config.yaml
encoder_arch: "ecapa_tdnn"
model: "encoder-decoder audio transcriber"
dataset: "read English sentences (LibriTTS-R)"
train_examples: 15625
noise_aug: 0.01
n_mels: 64
hop_length: 160
input: "mfcc"
spec_augment: true
win_length: 512
tokenizer: "word"
vocab_size: 8027
encoder_norm: "batchnorm"
encoder_activation: "elu"
encoder_depths: [18]
encoder_kernel_size: 3
encoder_stem: "single"
encoder_widths: [384]
fusion: "cross_attention"
decoder_width: 128
decoder_layers: 7
decoder_norm: "layernorm"
decoder_norm_position: "pre"
decoder_activation: "gelu"
decoder_mlp_ratio: 2
decoder_head_dim: 32
decoder_fused_qkv: true
decoder_bias: "none"
decoder_qk_norm: true
decoder_parallel_block: false
decoder_inner_norm: false
decoder_drop_path: 0.15
decoder_positions: "sincos"
decoder_cross_attention_every: 1
decoder_tie_embeddings: false
init: "kaiming_normal"
residual_init: "scaled_by_depth"
optimizer: "adamw"
lr: 0.0026
beta1: 0.9
beta2: 0.999
eps: 1e-06
steps: 3200
batch_size: 256
epochs: 52.4
lr_schedule: "linear"
final_lr_fraction: 0
warmup_steps: 160
weight_decay: 0.3
Rows from block 3 of the audio encoder of a small encoder-decoder audio transcriber, named by matrix and row number. Each number is 500 + 50 x the weight over its row's rms, rounded and kept within 0 to 999. All counts start at 0. Numbers have three digits each.
Before each channel's rows are labels from the 100 clips, of 14848, where the channel reaches its highest value: "top examples" is what is common among them. Only what is clearly more common there than usual is listed. The data: read English sentences (LibriTTS-R).
# c30: last pointwise conv (encoder.blocks.3.c3.0.weight, 384x384x1), inputs 128-255

top examples: voice: male
c30.18:560503526492470426473546555500527504492578521440491470505499512546484571490491565450505437461426579562541388435596473421450543561506525551539469438562435507474514459488503532418479511417505479521563449602478541531459480520492403512470521458460457485492470439558510522460390457528464446397532525460434562518475484573440506516455488395498489469487477494505495426512579446472452514468479

top examples: voice: male
c30.285:564520482431514510479515596484613499497579530554530489466472509540485455488494562330457491451504538437472521452475463370440445531521547520454485490476515578468588465526491604452465421479535449573545489559594526424447451542515501436509546466557491474509491468486504549501546514510501485507471495464468498517462442551561474453443448482535536466470507505425551455544494493488465506491421

top examples: the word "was"
c30.188:439514401489439513508501511524458425530492448495482538570487494517480556474516487533490530545506533487484472498552436505498476496527422538502518443520521457479580531562449462488563478497543447460544512443535630548523506442617516573562495479452513489559505532541524526535569648554525473530543563483526579519525544567480473501426511610539508523491549436493557465531510414517467553592498

top examples: the word "you"
c30.77:501439562510560453436490434537514587480387532467462572486522556386585539483574480490491418466541482419541504607512503546482542468477475455467528502562610512522511499503522539573516515447526479453503466507468393528531485512535539500483524470486434477476488591564531569448490568483570521574535471507562467490541480582494541491444518558507501508512543470469513561543516444585465589557450

top examples: voice: female
c30.313:418483450466499489535563424483479552583470490453511580489495495544507505418527502526504440499513378473494438501474470465537554497536474533481544444531482475485565535449579394532472491503420517468469506491492573490478483406533552482576427519422621474506577423558508519507502420422470508466449475530466604438491522507507420487419516421565396530433501448483441541516499442557429463454520

top examples: voice: female
c30.123:451483538477475550529560405453431534553461569499503476492570558451563510491442493595483467629564488484508515462495516481681545407502510457383597538493533563486535494507572483439449519486546477630445449484535500505459457498493483550549569525457463485486592465478473512502458538491519499450537465543616537451489489466523505521564507583558446457550485511509532517468496533463577547433540

top examples: voice: female
c30.352:545513479449520584449502520549437496499482524394524505528565462517492495472490484496534510539481526504616513477522481472551529557595443521516542468626566503566451458510457466431497499417578604482461526499506513523467473514474496494522507587535478491475530451533531562479450580504464506525544456564623485471567482470563494486539439508476391551537510478524536509513401426557498599447575

top examples: voice: female
c30.181:473540506511531553521539487503483439463452501518524544461552470492539489515506518395481443581539489462499462500432484491468449493546524335539511535556534453539493462470524453462488423468495520467537527475558547452450517441478504490545513550567554458495519441605400537440534572515544457478523467622603496521506464393455544559410407476506555377466550492491473490461607428510537553466513

top examples: voice: male
c30.190:515560503549458457534518581473514486493464496478499567506459505442483475469476381530445505419597544473543510502490554476479497521406537515560495437544472508543473526482427588507416433438597485551507474538407495514548504516470491455555440490476463450422523481462507410550483510499473441515532596477509459475557536521435492521545526410451477433557499538405470523556552448450474527471471

top examples: voice: male
c30.141:505554467531525540530511521554538509426530425520507532486441471512445584541425494467509495459524547487522547488580423535449547493442521463576505500498503566672426448485540515485534558516384560474447624523449465508417543549408557550470469492499512539488472423526429567488420409472527506438604479455543437537436466434528510549476478515448497555433562453586433421473557454455596562495480

top examples: voice: female
c30.113:523493489511526442468553417506480639513521503444527585586519478452553583391498490490489486523497457471487523524490418487462491491604449451436428533449471515485557458438520507495508501531440492441435500493538471514536495529506461444540434495543512509456506495510478497498461435488536497555643472510563561535494452481534356529437549455510427610489439521523406502422557505452531532449542

top examples: voice: female
c30.130:488519460410447496424375535473391474449453459451613492538554488444630525480512438413492408493533451420470438440390468466508426558542510447560558515485431489498569463476477537527543444447465492531479513404616495550515505535446493432574510494516457497488527500447586502420618534499571489453624508509776520485490510472493482415467406420589432503484502506440504528547540496480552671488511

top examples: voice: male
c30.224:478470485547465469511542445522524447453521551527470498486517447544523407547532507483409516443500572528491507469511392515475543526482525546538471499509459480468472404463479500513440477559500520486491518514408493563431447498451416482438496459473463458462522435500478447525479525610440480410468476466357442457486507520460552545480517527524576494475537540526474567549406485543544380525451

top examples: voice: female; the word "he"
c30.171:490557511505514507567490409458534447483516577509448413449458477501487496420446541552491482540468437492443538523428429492452546537511461530404488487484575468500537570489493476698557481603506465503506543496495537506537540490451594567532523459508501551531537482473426433620509445510484501550516452481443437455488585500423634549479570517462541493494556532500390500451444506586417451569422

top examples: voice: female; the word "now"
c30.279:497441498412491572426484444493437484468526450489590495471586500451447475507450480451556543588475459492508519504526508508572438473532456467496488599533521434436407397406447431500443499475470512534452437439522444560487540505462492458530518543534545525543380485463411531444522454451564487531379491482562408513402480463577454530554480459465477477549481480415483414497583525532421466459526

top examples: the word "was"
c30.368:412413399488461505416468511533482432495480497428544488549471450510438543481621593468547493542425540497568460540479339511570511449513533532446488483494474471478453534496427535534508485464614497483570525435562533502403378459466481588498478591526533506460521613443522474477514479440502488442508522485550465485570615599519595623443434563474547523478556462516478464507459560598429461510495

top examples: voice: female
c30.111:488459527481450536464500531507525484475444504482506423453442535430474485479517436475560518531509467592576421495461534470466462507557460504463536538459551373490599437418516510584418497493577485531522474501523528552517438546427535512495514482519570323505446522496523542412607515434557470492470582667648467472504519613468491421525507467527534411464476447417511493503464470483437648604474

top examples: voice: male
c30.350:485520559484529497441476440484472465486519517560512539508454538456555506491471485408477512469410556412423550474520444518626447516487479444541553537539505543521573445449507550540507576480445492562462537449484458515474478556525532540507463516540465445439546582579490368412572505506484487494527535390603517460541481567457505538522563513553544524496515458507461476526510530441555484526532

top examples: voice: female
c30.363:471509444558466544527596445523477499550501483494502460499502560490441522381457480574551491441510438506467538433484497469573517497461475473507549506450427513502433478499472490489522427523418505528515534445485552482477501455382525511545472435505527506488611493467543414525421449526568476530482442536405552550468474475452544514445564486461425475500499492467449515508648479541528440566592

top examples: voice: female; the word "i"
c30.161:453401501507496538417475513531534536499522474490515522561476504587439530444554501453485539458492514458455427512509483536457494498485457497483514546432500490519509491497525598574526517516524496478537564494453507517457535472451585547505519449540485519542493456407460493511502418457422563517429552413459501513399562473484575575492536469508548529484421511495503532447491502631516517533450

top examples: voice: female; the word "he"
c30.106:519505518471473534444425459512524462466492547452461557488520475398589552457551532532546527518553497509529495499521548528431510507510462496517561502526607510457533454584540499516508534491431454512525480495517458512557501464472468541495504459499572431523494576549542467526584485534506529431544491568567455494557535590436464478536539509628552463574498495481436526483431512531525519613385

top examples: voice: female
c30.308:525455494558556550486524393474445534524545522497505522513538473453487579512512486559576511579496504571504529513541428490512554524619442472444526527467497494477541427515523485483514449466425501493444520499484554516545545465616409483485429658481486500489629452546523488421513514494587515486586436488568467497588492507523525482537384516525472538482559527523438470510562520561480493459533

top examples: voice: female
c30.254:499465543538503525393459539481503529478538550478553537445530506514494514489457603531576492535477523550471413545438523440544461468488475497425635522490544447488534545478510567509509588454486494553455411488562485560551529492490499477492555495574416524511554496492426514412520442504498535543450490379444586433461431465466456491598461505542535527471557409473528495481550472556439415528563

top examples: voice: female
c30.234:625537446587450554466460499453414448424461536417535502483480496504395503526650527427605527479480509487489503446532415471561484561489634517510537514553554591451530612535453551528461571585502514536618451545562489528394549572466503510569493498549583472500477478431474507480430529512520542467422494644484522481524530542523454515519497457435504455438497531454442481561467584567455504552502

top examples: voice: female
c30.294:485465481413449566451520455521396532425503559476519491472545588518548413480506451436527496554500513464600409441460480496555565443589498530535531486498451444504503407471544420427520484404426575498487447439455549436371537441496539464582502526458558558485523446522466575484406398555414506422454475436505489462422483455502503535432533486457431494502488459486436468459525465560471512423554

top examples: voice: female
c30.103:552445465543501513470485517503549479584509513568359477545434393505498499588503485492498447477567463549484536483558447499453512519406546449525537427526449614549439459551441553462426539489523463555444488536489486532490487492507364494490531510504429483486419515475474447549554570535565475472498506419511554489458468468509563474549555536533518477472456606556559517526457528427541436466416

top examples: voice: female; the word "be"
c30.76:484456453484484517439440500516431444361532490497492463462448436522488462488514522456466518455488438422493468530425430563429481424497512519499481494489538465428385533447475463490497582537436505473513534537492521442399487481470484502558455404490569545467475507525447458581488363497475518478472605525445502505409568472524542559450524523464422505519472529525478444502443446498459529541438

top examples: voice: female
c30.330:490508452550445492480594503600498472412582464565465490449455577596431585550537591466550518460413548454482472444504470534482505502421499529516411547509419460473514531463505486496492535551501465496535483488581611586485501479452448473483529489463535454549493530495529540490540542478516533466429472455447610644484499491434435530472431497565527447440427507705502551478506492461484407538515

top examples: voice: male
c30.296:441507458479487507466486505519441446465477479494525463469486521484446551539456451555548510516470446520487490478500486516518448457461510413514532555450537452450495455473505513522462488489500478546528532440526524445479536491464526536465521519515545495468502537556497423395535531483511540520524538566490529488542535546511521492496501547557514521474528470517517481570520502491505554515470

top examples: voice: female
c30.173:465474478549473535610605496497526580512586403525550512518481504537471567451543454568526476453487543493431480482581553583415442514553483489492537489454448552520490504554602609506582524459370466491545547370511595526474427474435495482462511527413525462417549496477422503525473440551423365420487505440448552493500547489486508530518494449467443514458448503438431455442549483414606498465523

top examples: the word "you"
c30.235:549488557573562491489533506551449456469540491464572594606524475453462471541515569636497546476456584406636504483519444505558517553521500512492571509520507508517568494481521410533577543457531501494496434542518433525563500441449407518482519577544436446532443558557535496442528545470504497503543395563480518544545506492487484513472544510563558516590515497622444535463452455393454553529555

top examples: voice: female
c30.326:561496508430491466503465500443457578524495506486450568496550504383552463500433506511525565473531496389432524469512437459520553566486482474451478511495466496532485483468536497540451425402477480432483533449416420545514551506552517480519455428480507579517434530430595473507597568552572507602512452532670419406562527562489437401445466494524543536504483470450523485560560417537492626550540

top examples: voice: male
c30.37:593572496522477477436401525553583512535549470413465399424510550530503563491496521399533454549472503481459514460469468486446548487520419561513449536514590563501640531588522523469443466515557494502533493472515492450496462536437562566459534467467494500490508502493488470480516431473493484433545562495458447530545472582496535462481484577530467483478505441492527473491495541550438398504437

top examples: voice: female
c30.201:610548505485553518414492515499511482549481543514593445521542489470478492538492423554622523531559461540495524492484517461602526546460464479469539500547457495571494452435533493490497582474506502486517473536489541456552505539524557513557519650559567504499390512472523536525522556476503506565512481661559607532475524494451463480533498480539466483498498500515507490489522568544427567442530

top examples: voice: female
c30.216:511475519459481482431539583457483645545507600534492521574585482376630517465442522536437443537545563482552467474471567379535600541508501545494513398552551584533552533483522511447451409513462510442442447576536441547438448572571507424498549498391430437545470426560488505408451598554466533527501497456554523466442521493435492565550495494433495528460453522450518593514482440524505568447543

top examples: voice: male
c30.61:546498543471490468431543458448443542535638469537581523465492541452491526566458600531405525501437528489488513477545574480524465563525415480457416488622435479530609514478569484497452455538500482452457484539520490505506471427526496467533587512504414525519482556535508499525515451482525457504520486504452528522523528478518463553491523420491475500560402525435561485363482398516574516501502

top examples: voice: female
c30.169:438565485470508525471534549512491553522426490394542454477522513548520489556563482539444456461485499479514482475484453432505466486456530476517519488504467458542532435454518487543461419464534557559526527453530537484403437469390513551484506441637525509422528499571396454493529428509511506466535548528555536494493543510504542507446487467543472481438521541425468470614516456569545533512546

top examples: the word "you"
c30.115:551468508500489487502512492528493549537505526553473457461439492481528464500547512504491521482560536473472467499535496484412468515468491493425455519487500556515541470501509639480479509410384512501541518476448502455438481479460422451516500465409519480513389490508488465538471479596439485409510521454364385521396530491494454491649600539432537472595373573492482517456431540513468537535440

top examples: voice: female; the word "you"
c30.259:534526447466502487508555480431515460498450467432413561498421453536574455504542486541508469451585549440418527495509556483559535542516466578465467475549456409504459448464491553510520428445496583510572510520545547478439446419472557460584476526496492448508511552452545428530467476483555441512516531533353559458532514552498440428539677487408548485508459538433415469536517435514441574571430

top examples: voice: male; the word "was"
c30.66:442458504459488504496434497467488457439492521525488500525527475488538419551477535460460537530475514531509473514538380509466472472501461515552487516480482571444574477513540501476480543424472536461493498414454540566569485513514415457492551455479495477496483441571563539493534502545487502466475491466454543436524507555488484500434466548472482462483536475507520480467473544457483452580429

top examples: voice: female
c30.329:480469412466518489532509474519521568486446452457602495580421482483439558410505425490484540445469408521479469488504508497525480480490530491520493565485416487431478518478540493501564504481387521504541497485582601548490532453412478424501485423501512514648473414472429576538485492527515488498466432503484655479390466404494370390462506482568359451396486511502547524487511418489562472460463

top examples: voice: female
c30.314:483509465490512565563489452472464518499494452473540591495505489486521561476495521478488470513454411540417517497505448551493427554550557452489512521515557502507489576495535458463445511581400451513447476480598475526479489541510520473490476450448548474530563519553370517466488489498539476488334503508442515435507497446519483459437531438542463507498451514522456458506438406476543439576359

top examples: voice: female
c30.156:555563491535506649611558450455420449510447530446453452473507511475501441413555526573591521509547493511566448518512461547627522513524561530544584533540431500457408550577484464537505536490519496434477614536517517518445537497522531524587452485516526531535562495508470630441388473465435475539520480433605482456478478561511479486563464499424361524501660403497455439466497530529505544469596

top examples: voice: female
c30.95:454483534497494518491499558508456474502503460513446499508493547564436562492515519529542513499444514580512510490427533501506477531433503511506601494493487535551473551491408504532551548571476529510474530545443560524585498615377515559539435539478425514453487528487517445568490450494536530456480443531528446558552588545495550502552486533409482527526549488579448485554518557552472403520495

top examples: voice: female; the word "you"
c30.237:483523460440439489506558441429499478527391494486483547395459459447563495477569532554535479533554542480520452505480485424505452594561534454415450462491503423477463509444492568420526441541435520475509482463508499446391389501471496499548484484523626447439517550495404461534439460498496488437473540525482507515507543509491505491538515433516496376540544490453390559529471487552410516587489

top examples: voice: male
c30.170:560521511521462500545456532476513414420534431458506414535440446505449542529594581439436459417422580413489506417477510468487460616424475534564536452550466551545477461546482515421450457459457499544525529423495472517558481531443430415547526333494407605482520561439539532523436486652527436478479456451495472481497471484518483451481542483443535542556455503476469530453540525477563581468447

top examples: the word "was"
c30.325:419485505496501515576486491453515523540533458550500593504550456492528556548562550550496467484492531498428516540516511547551458487484479477411523464468509561431516541514520473554526520527500393504478535454493461532576483488540531500503520407462463579490595514473521443490548507527435538503531459498460466504520460562512508446356575511560516619565459481535483479465480528464570393533472

top examples: voice: male
c30.262:414544453548419537501540555526507433508541445559515446516466450544469492571509411573507496459473435444578497480535504487518416444439514457520559511420501527496459515551510478519488525434529499498518555390525519486441522564405570520494527483499535599438567500551443531518476517545508440412483569522497504466473492431471452488540478553519472506458530516481521417445411489524516482574412

top examples: voice: female; the word "i"
c30.275:514573467527556574466546498512461477534440432539578484535449479546456543519543506461572558477435490586515451501528481549541485515486570570497553536453460543489505474551491469532530573514445490531498493584654637547454419535526525489493500587586556448498489458439523506587455481469454467525497506540486643525472531518465442541456432614496448589483558487600509384472490605461505474509579

top examples: voice: female; the word "i"
c30.317:411493474502488531517431460529439492410474553439478539536543533451526508434526440526496517545526527541521441533482420466538521529553477528494585493503477509506496477522474495541563569468430517558535479389522399580529442482532479525503407593519527465490507525552525587450548498516420537526538461570499483521557541514418541557526441512523527562560484489516440523496502552510472531570494

top examples: voice: female
c30.303:584487523444545665449428396467493543515547552489495503433597485584451543469508436478485489543513397552556526461437478481566483460625532540493590571505523615541481510461621522502569527446497543599461545490458483490514513491450509507501499498505489487477514595528471500457478449477511549478430520458462468471467531476499509432595539485525478448620406422444544494511545516507489492421589