Weights of a small encoder-decoder audio transcriber: mfcc input, decoder width 128.
Rows from block 4 of the text decoder, named by matrix and row number. Rows with one number belong to one attention dimension. Each number is 500 + 40 x the weight over its row's rms, rounded and kept within 0 to 999. All counts start at 0. Numbers have three digits each.
# q: attention query, key and value (stacked) (decoder.blocks.4.attn.qkv.weight, 384x128, the q third), inputs 0-127
# k: attention query, key and value (stacked) (decoder.blocks.4.attn.qkv.weight, 384x128, the k third), inputs 0-127
q.39:537536482416469530490491489499475462537472560523490553463491555434495543528500413508499530541505475458492467516420510475576474534434496545420533559485542508525510441483518500498506480444493488428541500485504464521539457582423486489518482484533528480454559451510546460506529491454534478430513528449524488508425517541523574542509482499477526519558546470530539381416494486469445534467571
k.39:529481501524445467518497462435534519581505504558459512560531475465507468475497485389508455525505551482586493449545485524462483501532500433462480478487482497543468512559523559508493512500443541503552486508520497472521517418541513487511495499495506486563548582490549452463409498491520564476468474556483457504442531501481426497599465490487529534473446593523507517540489521493484606433421
q.40:497499501480547499483521457481558500410544541495500523432453513475507621471494544455503456461489451575551473503572557447551555498521552552441482488548559459523504527506488509507490555440494482518564484525430421539507418524478420446464470529545426490503534504495547545489530494486564537495468571481524510460567504497502491565450486468508448491521496442519513484451549566460465510498483
k.40:459544487480507522461552488492496474468504492611527554470468538477529533523489512511494467507573441480491435517486488415528547476475473511467552559506527504523487533458521457578536437434418493495488544514407510476502515496553482546522474449503487460519506599464561437486518577498493494505532494459471499482516573493482523533527433501504477553569566542463549484492604508550505585484553
q.41:504536506501526499506537461454465573503528521461537550495456483532483546515475530474496482413516469465518502453571555519498521551553517497554480465497586508448448509522476526497554485514553538424521466461474473575509556499472526503465524462500527477428515471541432497482538507559460518515430511623529509513512502480425470480490541508535453449447500492554403566578456533400499464483514
k.41:521485534454548518486510553514427554432490525475519466458503525469541569478441485500516504509510535530496467498552552548522525534460521478491545623564535439517458561513521465440513490500511485447519549496458527500493492427428524583510490499551437441478476531530530502470532501542458514552484532441487562464532504478511498512547538536490481506486559478426511498397593544534458429574467
q.42:511539566517448540473489536542542581489509475505558483527451521568431552484501513545469517461571507506528515470470518486438543456461548489534495499561506438522489510457420474469526520476530474497421543510538508459396519498426508538463496472482433501465482480566553513512493518477440476519462484538544560496568552578477501520520479414586535443453467464505496499496562496477419509548464
k.42:488472511542511524484547542521547437422457472516499439535564461535504467503452496497499548529507534457501454491456579465505480486498490416480532589546495435497524447507502444485511458534512524483504485520437555529451480473478460495624471589518498512540474474442529521595537526506461499537510491463400464522567501476472486526510464545440509506537527597546502530448549452539504456509466
q.43:513524557586521455508495585514481472487538502458535470455498447499553530517527494497514495427526518478509423491560465421446523502505568498576477437516501490510494525454453547484594510545541444436558488543555544519550441448466539491523530486492501511563464451480457498485487447450506503468488491509502515497541513498362424495454560396497504490489518486499530525526415497515506459513500
k.43:498561505468534501505487536496475432467444510513464487409452539497507521524498461551471527481480492504496475442483431510564564493404536508470510537523514544553461516521451438460482451522534479509538537520489480491479484545483477572440515526497399591521548495515533533541491502509573539446474503483555624466539438450494488524492462491449499488511526477576470414483567529512432453480454
q.44:467524511471519528510469466480536458514524475457550504540429478562444519473512466511501476441456523463427516492585477503448497515504483477495398533491477431473499488529506428445407503531455477545573548525518539502566453497542477492480567564507500595532444509551492532452484496498553527550500480456533506460504531521443549467453423468531455519456515581432458547558480512556539482496531
k.44:473463477482436511540548514574556494566542608511466481526518513500481445480409503502514530528484514577512473532417455515600447455537487526477518535521530515503533487512549443599534469496471525483424578514473470452469502568525522583479470465491577498472491496403535518524531524475483465497520524475515481467505504500477580533498483529498574540513507448517466442538493465510423504534511
q.45:495556442504528511485530488521505556394526424512505475547501500555531474538549500440523552500427492463504573506402443508539433441461583509563466528489508463532467494441533569555515472531519544486506489451510590487475508500446558464481525509538496523445509563479512489524499562590473475492510548524489489547536455509493491437531509574543503504432527565481458550474482454525541524528530
k.45:536488523592491426495551520566499552491438489492534493574485547514439420465540507528446593528480564515485479463504464537509485527558479452540475476546470470444497492479443533427551451547470450501463461506564517550473495496543526551500441447489529466470507491544439558496466511489494529466464495507516526571592538569499516548499485493550505538506487509595538523540483423507519449460457
q.46:454519519532475491464420552510500590529569499534524529512488500496457541454547533506499487476511536540468536469496567447416588594516456551502496486490457502528457521504514542543557522477540514463488571453553478457478476493430487507502533437470512483518521464538469494509523424519501523501526442399470477512547529541566493495484475458507471391471460461441568570534456495528454458513548
k.46:489504510494567491558547526496516484552422556555554515499539448502540522448503542553565461546465468479464466387533521484528494543426465499457452497515525488457493475503546471435506523453480537455483517411465590526467474467491437473598511551503499480461447496449594509529507470476484386525472522521473515548517501425464501519561510497488508540524514508543447450509525490480450479542487
q.47:515540518624535485510502466468508512492462483444490501484505506498525485492534433480579476450467509508444496452428460457466513492495459498443515493502459500520446591495520568535562542478401537592529493490413501550522525554532502431565519512462460585500498481470519499486545498467518536488511544471523524555520522491523472589531444501427500438544479553488523531539453442573487480459489
k.47:496500613496426470505466436536523518515529491541454524547497424476457546499494482571509526520524474498462533536436460445555444567476505516491548523446418467530474494497524486562441431483522492530538623447539486486432532518495480430478547521496533469531485565612560466518506508497457515437531428534516538511508542467540528498517552523474519475479477491517528518503530491457523484544564
q.48:479578485431589408502495475440466568477488515545485536534503507510510521494468520523491480535477605520476486457548504546503598485503526499454518488528588502531487455535453439460536519496454521433554503594499525420525445510450529556481468456550532481545582547458474443402486471501489483518491522500506482472509547470464506502507439557466479505467537528590512465504514471484514489504456
k.48:516475490517539564555502521453461515456491545555462509487472604495504526504446465432438457477458457484467560593478448536429492463443576477512474546517564509497506505544515504475554564492466518474475509471439528479520477444544436565561514582514526455480488476579617564489493501458477572487532500495509514485453443526461517501494460471528527533529516559513508467493465517499420530474522
q.49:497427527490417492539451500560484393484492509504508496533560490460440513501510545565463546547518489533562480530477486519545558436478477495503492521518506501575515457575494479468553514427514567526444555597531506555424492502510476534561464482473474461480535484515529457584504448524475470485587519446505532556474454502508530523500476483456566475554470483529530456392515467516476519520490
k.49:444489532557516476474500512534550491442526491539457501508478480513476476492553487509520520545485471409494486539538444511466473524510468493489490407438433481530520483493513506574479463526505493521484408470544570545521522519525463504510535466460613597543445500421489497447481480470484491439485506553488400566430449561493522465505468422469547505554515550512529550538435500502554545498516
q.50:533568485572557467499537465470510491489513439494497450461436486504481474429484500497546458446517521522432532505527523480456463471563509479572521523501556485454502604511502510543504529568470466541478443452449420483523522485448618441492461468476455542469489490454422489457512510509489517544452549540493548447540515526499445512521494508576490428497493544479495549603449503495473464499450
k.50:544488588512532548506442480558511431483479510551520506466494457536466524528425490569443496459524466514464534526437525469496545554441575527484479603532555449531517476462508444486526481425512485523526577504531503480524506494480515513546493513583475396501487484592532535549524520554465536471489463491516538476533503425528540491439508561507467461482534477421478469470539461526509455528433
q.51:504458595524526473501469506494481431414484526479449463557488422482510533480475523579536548544489484463431495499475511560538461455483503501394501450536564465520464531574527466438513537488370467514487577557479499540463470488516495548581483531468530519531463518480475461560535474547492471510548569537526521535487534440459483485508424495448521504485495503492497548504503457541563478512468
k.51:476462519532498497452493453502490535469539508522510478500450384494464530517493511525507513580528443491469462521446411527536429544436533470510491543434496492545551552498509403553449467553543551561488498464504491494517510484500525473494472513452587518563496502456499507465510497444482533417506440476460430528433458554559585477463475487504582477518561510490468462497502474502527541544576
q.52:430563505465488476551461576511547530460512492513554522514443479503469497493514483585596525521551468571479498500466473533551439424511542516475525550519512493481407550523506473457501511484470531532550541608447554456482474515409471506545496461454491525448395516481491500515487524506521435513515494453527535527570545476511480511546444464478584474452473571508462519498522447492506502491454
k.52:525415571547519538490517483489474506447476478497403500518537413518522502494523523494454505488474491475462515471462435534493448497499550509563464524462502567532585539528460523525514512487580510526494519436559531576475478467517492476534452532496533482519478490454525571511543529468471497389438434493437486551455477471561481535493485560489589551505507532505542475521421494520541541595488
q.53:497502462459539531517546581562578588557456476576484433545582469470564417575503533467504494481513463552535552532496511547552511479456485485497468451495493595452469443502496523542510496496525526488463438443509459488467493500540527505486474497504534449434440504460404481553448450528452488568479501571523470461495536553494426501543496548483497504494481545498476489526544526488480476448499
k.53:544602518528498530462469543475479562505485459417495489454494550521532499522560488437512462504423472543464539510562536511429571445536498502518495461487513526467567544475451521451507575556577465491492503490524464501479538477521491468479444609525529512480497426523462566441496374549508496566466527529470478481520527508557489516505529495468458455493547481485547511470435549512537478483461
q.54:521496556421493481574420494550474516548515529507537531485478501486491445522548481530469493398483459507507484471538538569519498472549468570445549459424508515471546461510531463510481524510477510441453475420515521523425557538550538476466489495531506462508548472473503522515523519563517560513451495467408506485423369497521593512460546533490516490598514455500502481478503493524470510542502
k.54:530512515430492498467476478416456507539485548455498538522548500463514527506551504510583533477399555466548563490534567516431528529533439487510486416467499489484501522555519465483452550519494536516501494487524439455574493479486604509458595444485553509496539462509476450454476485550531482591497544477577498474501488504513473497565458511468410464522451494500511519473464556433479462534504
q.55:528479505484502478518529489461459459492457549531506544505493435480414493465483501553471529474481514508483473499567483448514462481495452477545524454517474477421553487423467408491405526517532499579515529507542527468550478488491558502523512499499509452542561562449491486513450538528496438504476462534504509576533470455484528476505560562502506664456584540454475478434491486539532478514457
k.55:488555479553513481472534507516505461457494512528493509489518508498544470516492492499532520515519556573521527580536497538516528433514501521560445486531553545512528512572528565492549472527490590523461472549577498485495425472496486586541498447472473487543481423510495478480524530465423587514479539484494510498516466464488572435450437432579502405554503474449495494519402517492560489452440
q.56:477447431452513542492524468538545491516479509497406520469528506454492461514488545444441452518436473581557466511562454487531468507551509509543517437521533546498476492499477484423434523532538522475517407574520533518527519471526509442514524503574471461486505488481489525435441553468500441462443447493480467475593546483514446528493535496569513560505510483509478462545427583474477567442485
k.56:456547447478486541461522527489462501497469524510514518400458583497547530553522499483553488438552520576494474582519506478478551469543520569561522520528572544472419528516406514561568530442447443481545515501489490519543534437520467494480452505471506478410548467487519439482494478509548487502539574501492485514503508509502481525551571470537477446568463446439547487476468489523564486474469
q.57:541488430474438507460542530538521434455540504531461441462516557499522451497567520533540536575545425512551489526444524466555427516476521511536545509537485519551466454527570489520441475456548532401495520480507508408506518431464507518467441493453500454526495515529483537518501507473493377529552465476508462446529498476525530478532580480557538462488482432516523523454551515497458523543539
k.57:480522413541577505483510558488494511525413468513539501467449500561511410474554549419465513521483489505527491428495484553493518490511504490549453519424517552525477505460473553439526520515510431456496452480537432540555496515504532474542466465499479514537518480400487524544573474467445447477451472505471453611541533517499437493538501429526582507530464536518522531521502478518564509490446
q.58:476423474523420533475528465529502537566446489566507470468532515500500449533552518537470531534478498475516483525444498516564489516415452529541535544438434558496553503522480480581513477486516492497390491420469506553520526508485503478506484487451506458516566502478524445516513529530477488453504478509482457557447431541553533497468575561453579441578461484544497466460505491493523485480606
k.58:542510489490517446486515513476519519515530487469524515552516479489492464496583534443553459545446568512548567435541539461450543458544485554470487373489529486489464489512492588523502520575514548456509464495518447460505555483496476439465578484496524550521453468514445494475473471489552487520377486495495505554497534497459453442548531482525452498512453484484487588515461482440518524410450
q.59:551496493542514476495571465494488453446488547465478534522442537520485551471473489499527480471451524534512560401525437514517535505522545440453505532528567475477580545475505518505507528554430526532504438521485414520549550515523531477428486480641480553488492472511476469446467511434518479502447533540508525454487501504440469495554500511511462519551542563565471522545426536470478567459453
k.59:454520560472475576521465488505481453486534535466478520487445523523435522545486480481475498490539447482502501605500446531438461547506517488461523555545502471515427478459555504576445492442538468485530508552489516512511506505527478579446470491468492432508515498594508454537495509576485585446568508494549511418543489470554494505484513564565525526459456515447510429406536487511442491544474
q.60:557546488510546507480504445477541544468507510465436519466490520510535492471534510374485448420578504532507490512543484482528556515548558505468527523476560501482542532467493529489496580548558586493530450548531554506514506463514527458437462541563466522506513490455518523430452449467497560520467527515520486449535487395461434528510503566581476489534506461498500479512427595449497490488505
k.60:450535486430503541557496503474453518501529523493526537474476579527496555523456440461523551442482514507512451532461510405523566516448474488494483544577475478499448509519448454540524439462437427504524599547455499488536517546481486496513497461478484479421555566573554490484464561510525500490604463490553571458511525485524480479502488460526509530507525469478539471414563506544471434518485
q.61:508473480509462545547463508568488438481463536459543459515537530528508561488526511529456507535497526482521510548422498533443490526530431484441532546504499511508540448554528464526498492394497428532496539515514512469519516511529468546493480512477530432533572479492501481510523445478506504552566537480498489440442488587577551578447540488515463420494470436510583434488538461588459421516525
k.61:478493478418502487553487554512581520586442451535514436513494476528512503530581527493511499551514478435505520535494448506485508514550547474442515458476425506538545481529579513514455474491468498503492457536480433435481468537523516424544560478518563554497517504443507496479499507436475508501553477519503472500379535468464516472579441490476454504500549532499437600593482484501495550469512
q.62:568504445524484520500469487434538514440569473472524497466511463541525459452487524422448467477540569478495466575507470472466521503529510537540445564558466477495520470455475489538466506524541481531517633396563421437502484479500522493516500531516500475464527523521537532460453507552450504565452460549529540515506554459525524499495521562565460459428456418460472518449483526537517477479472
k.62:504503489506481486527536546525527480436492461560536484463525511541530495567432531493505539549491490525462472510506501475591532422475533413514425509526566427436530437539529518467517479455403491500476521560462517509433510548457460503568491467536479432460481500405507533519486485574473469514500523483462524518477600431481529481514490490508536541535566501485437596504488533532548500473459
q.63:370428509470472589518446514528478486567487523535502564509477565486420474529460458522516526557490472451469556469494511504486474496472468498480479520555466436489465502486528542526440476496480501559520452522517539513459509531538455512512561528483571508468479533539513526496528542545575519469503472447530427533480437547525484456467408529424501469515440560526453537552525477558523579461522
k.63:542433536504399506460536504567536542553509501462470564561573455468520444473518509503496425543466514511558533417487510525459409485524498565526552487483483443512518535458498579496468505468546511498432446473497538463507493524510510444429497476483588544504517482453443497481485504486489449505443544541521486498460475561501563547548560488523537511486471485501447466527457421438477544491566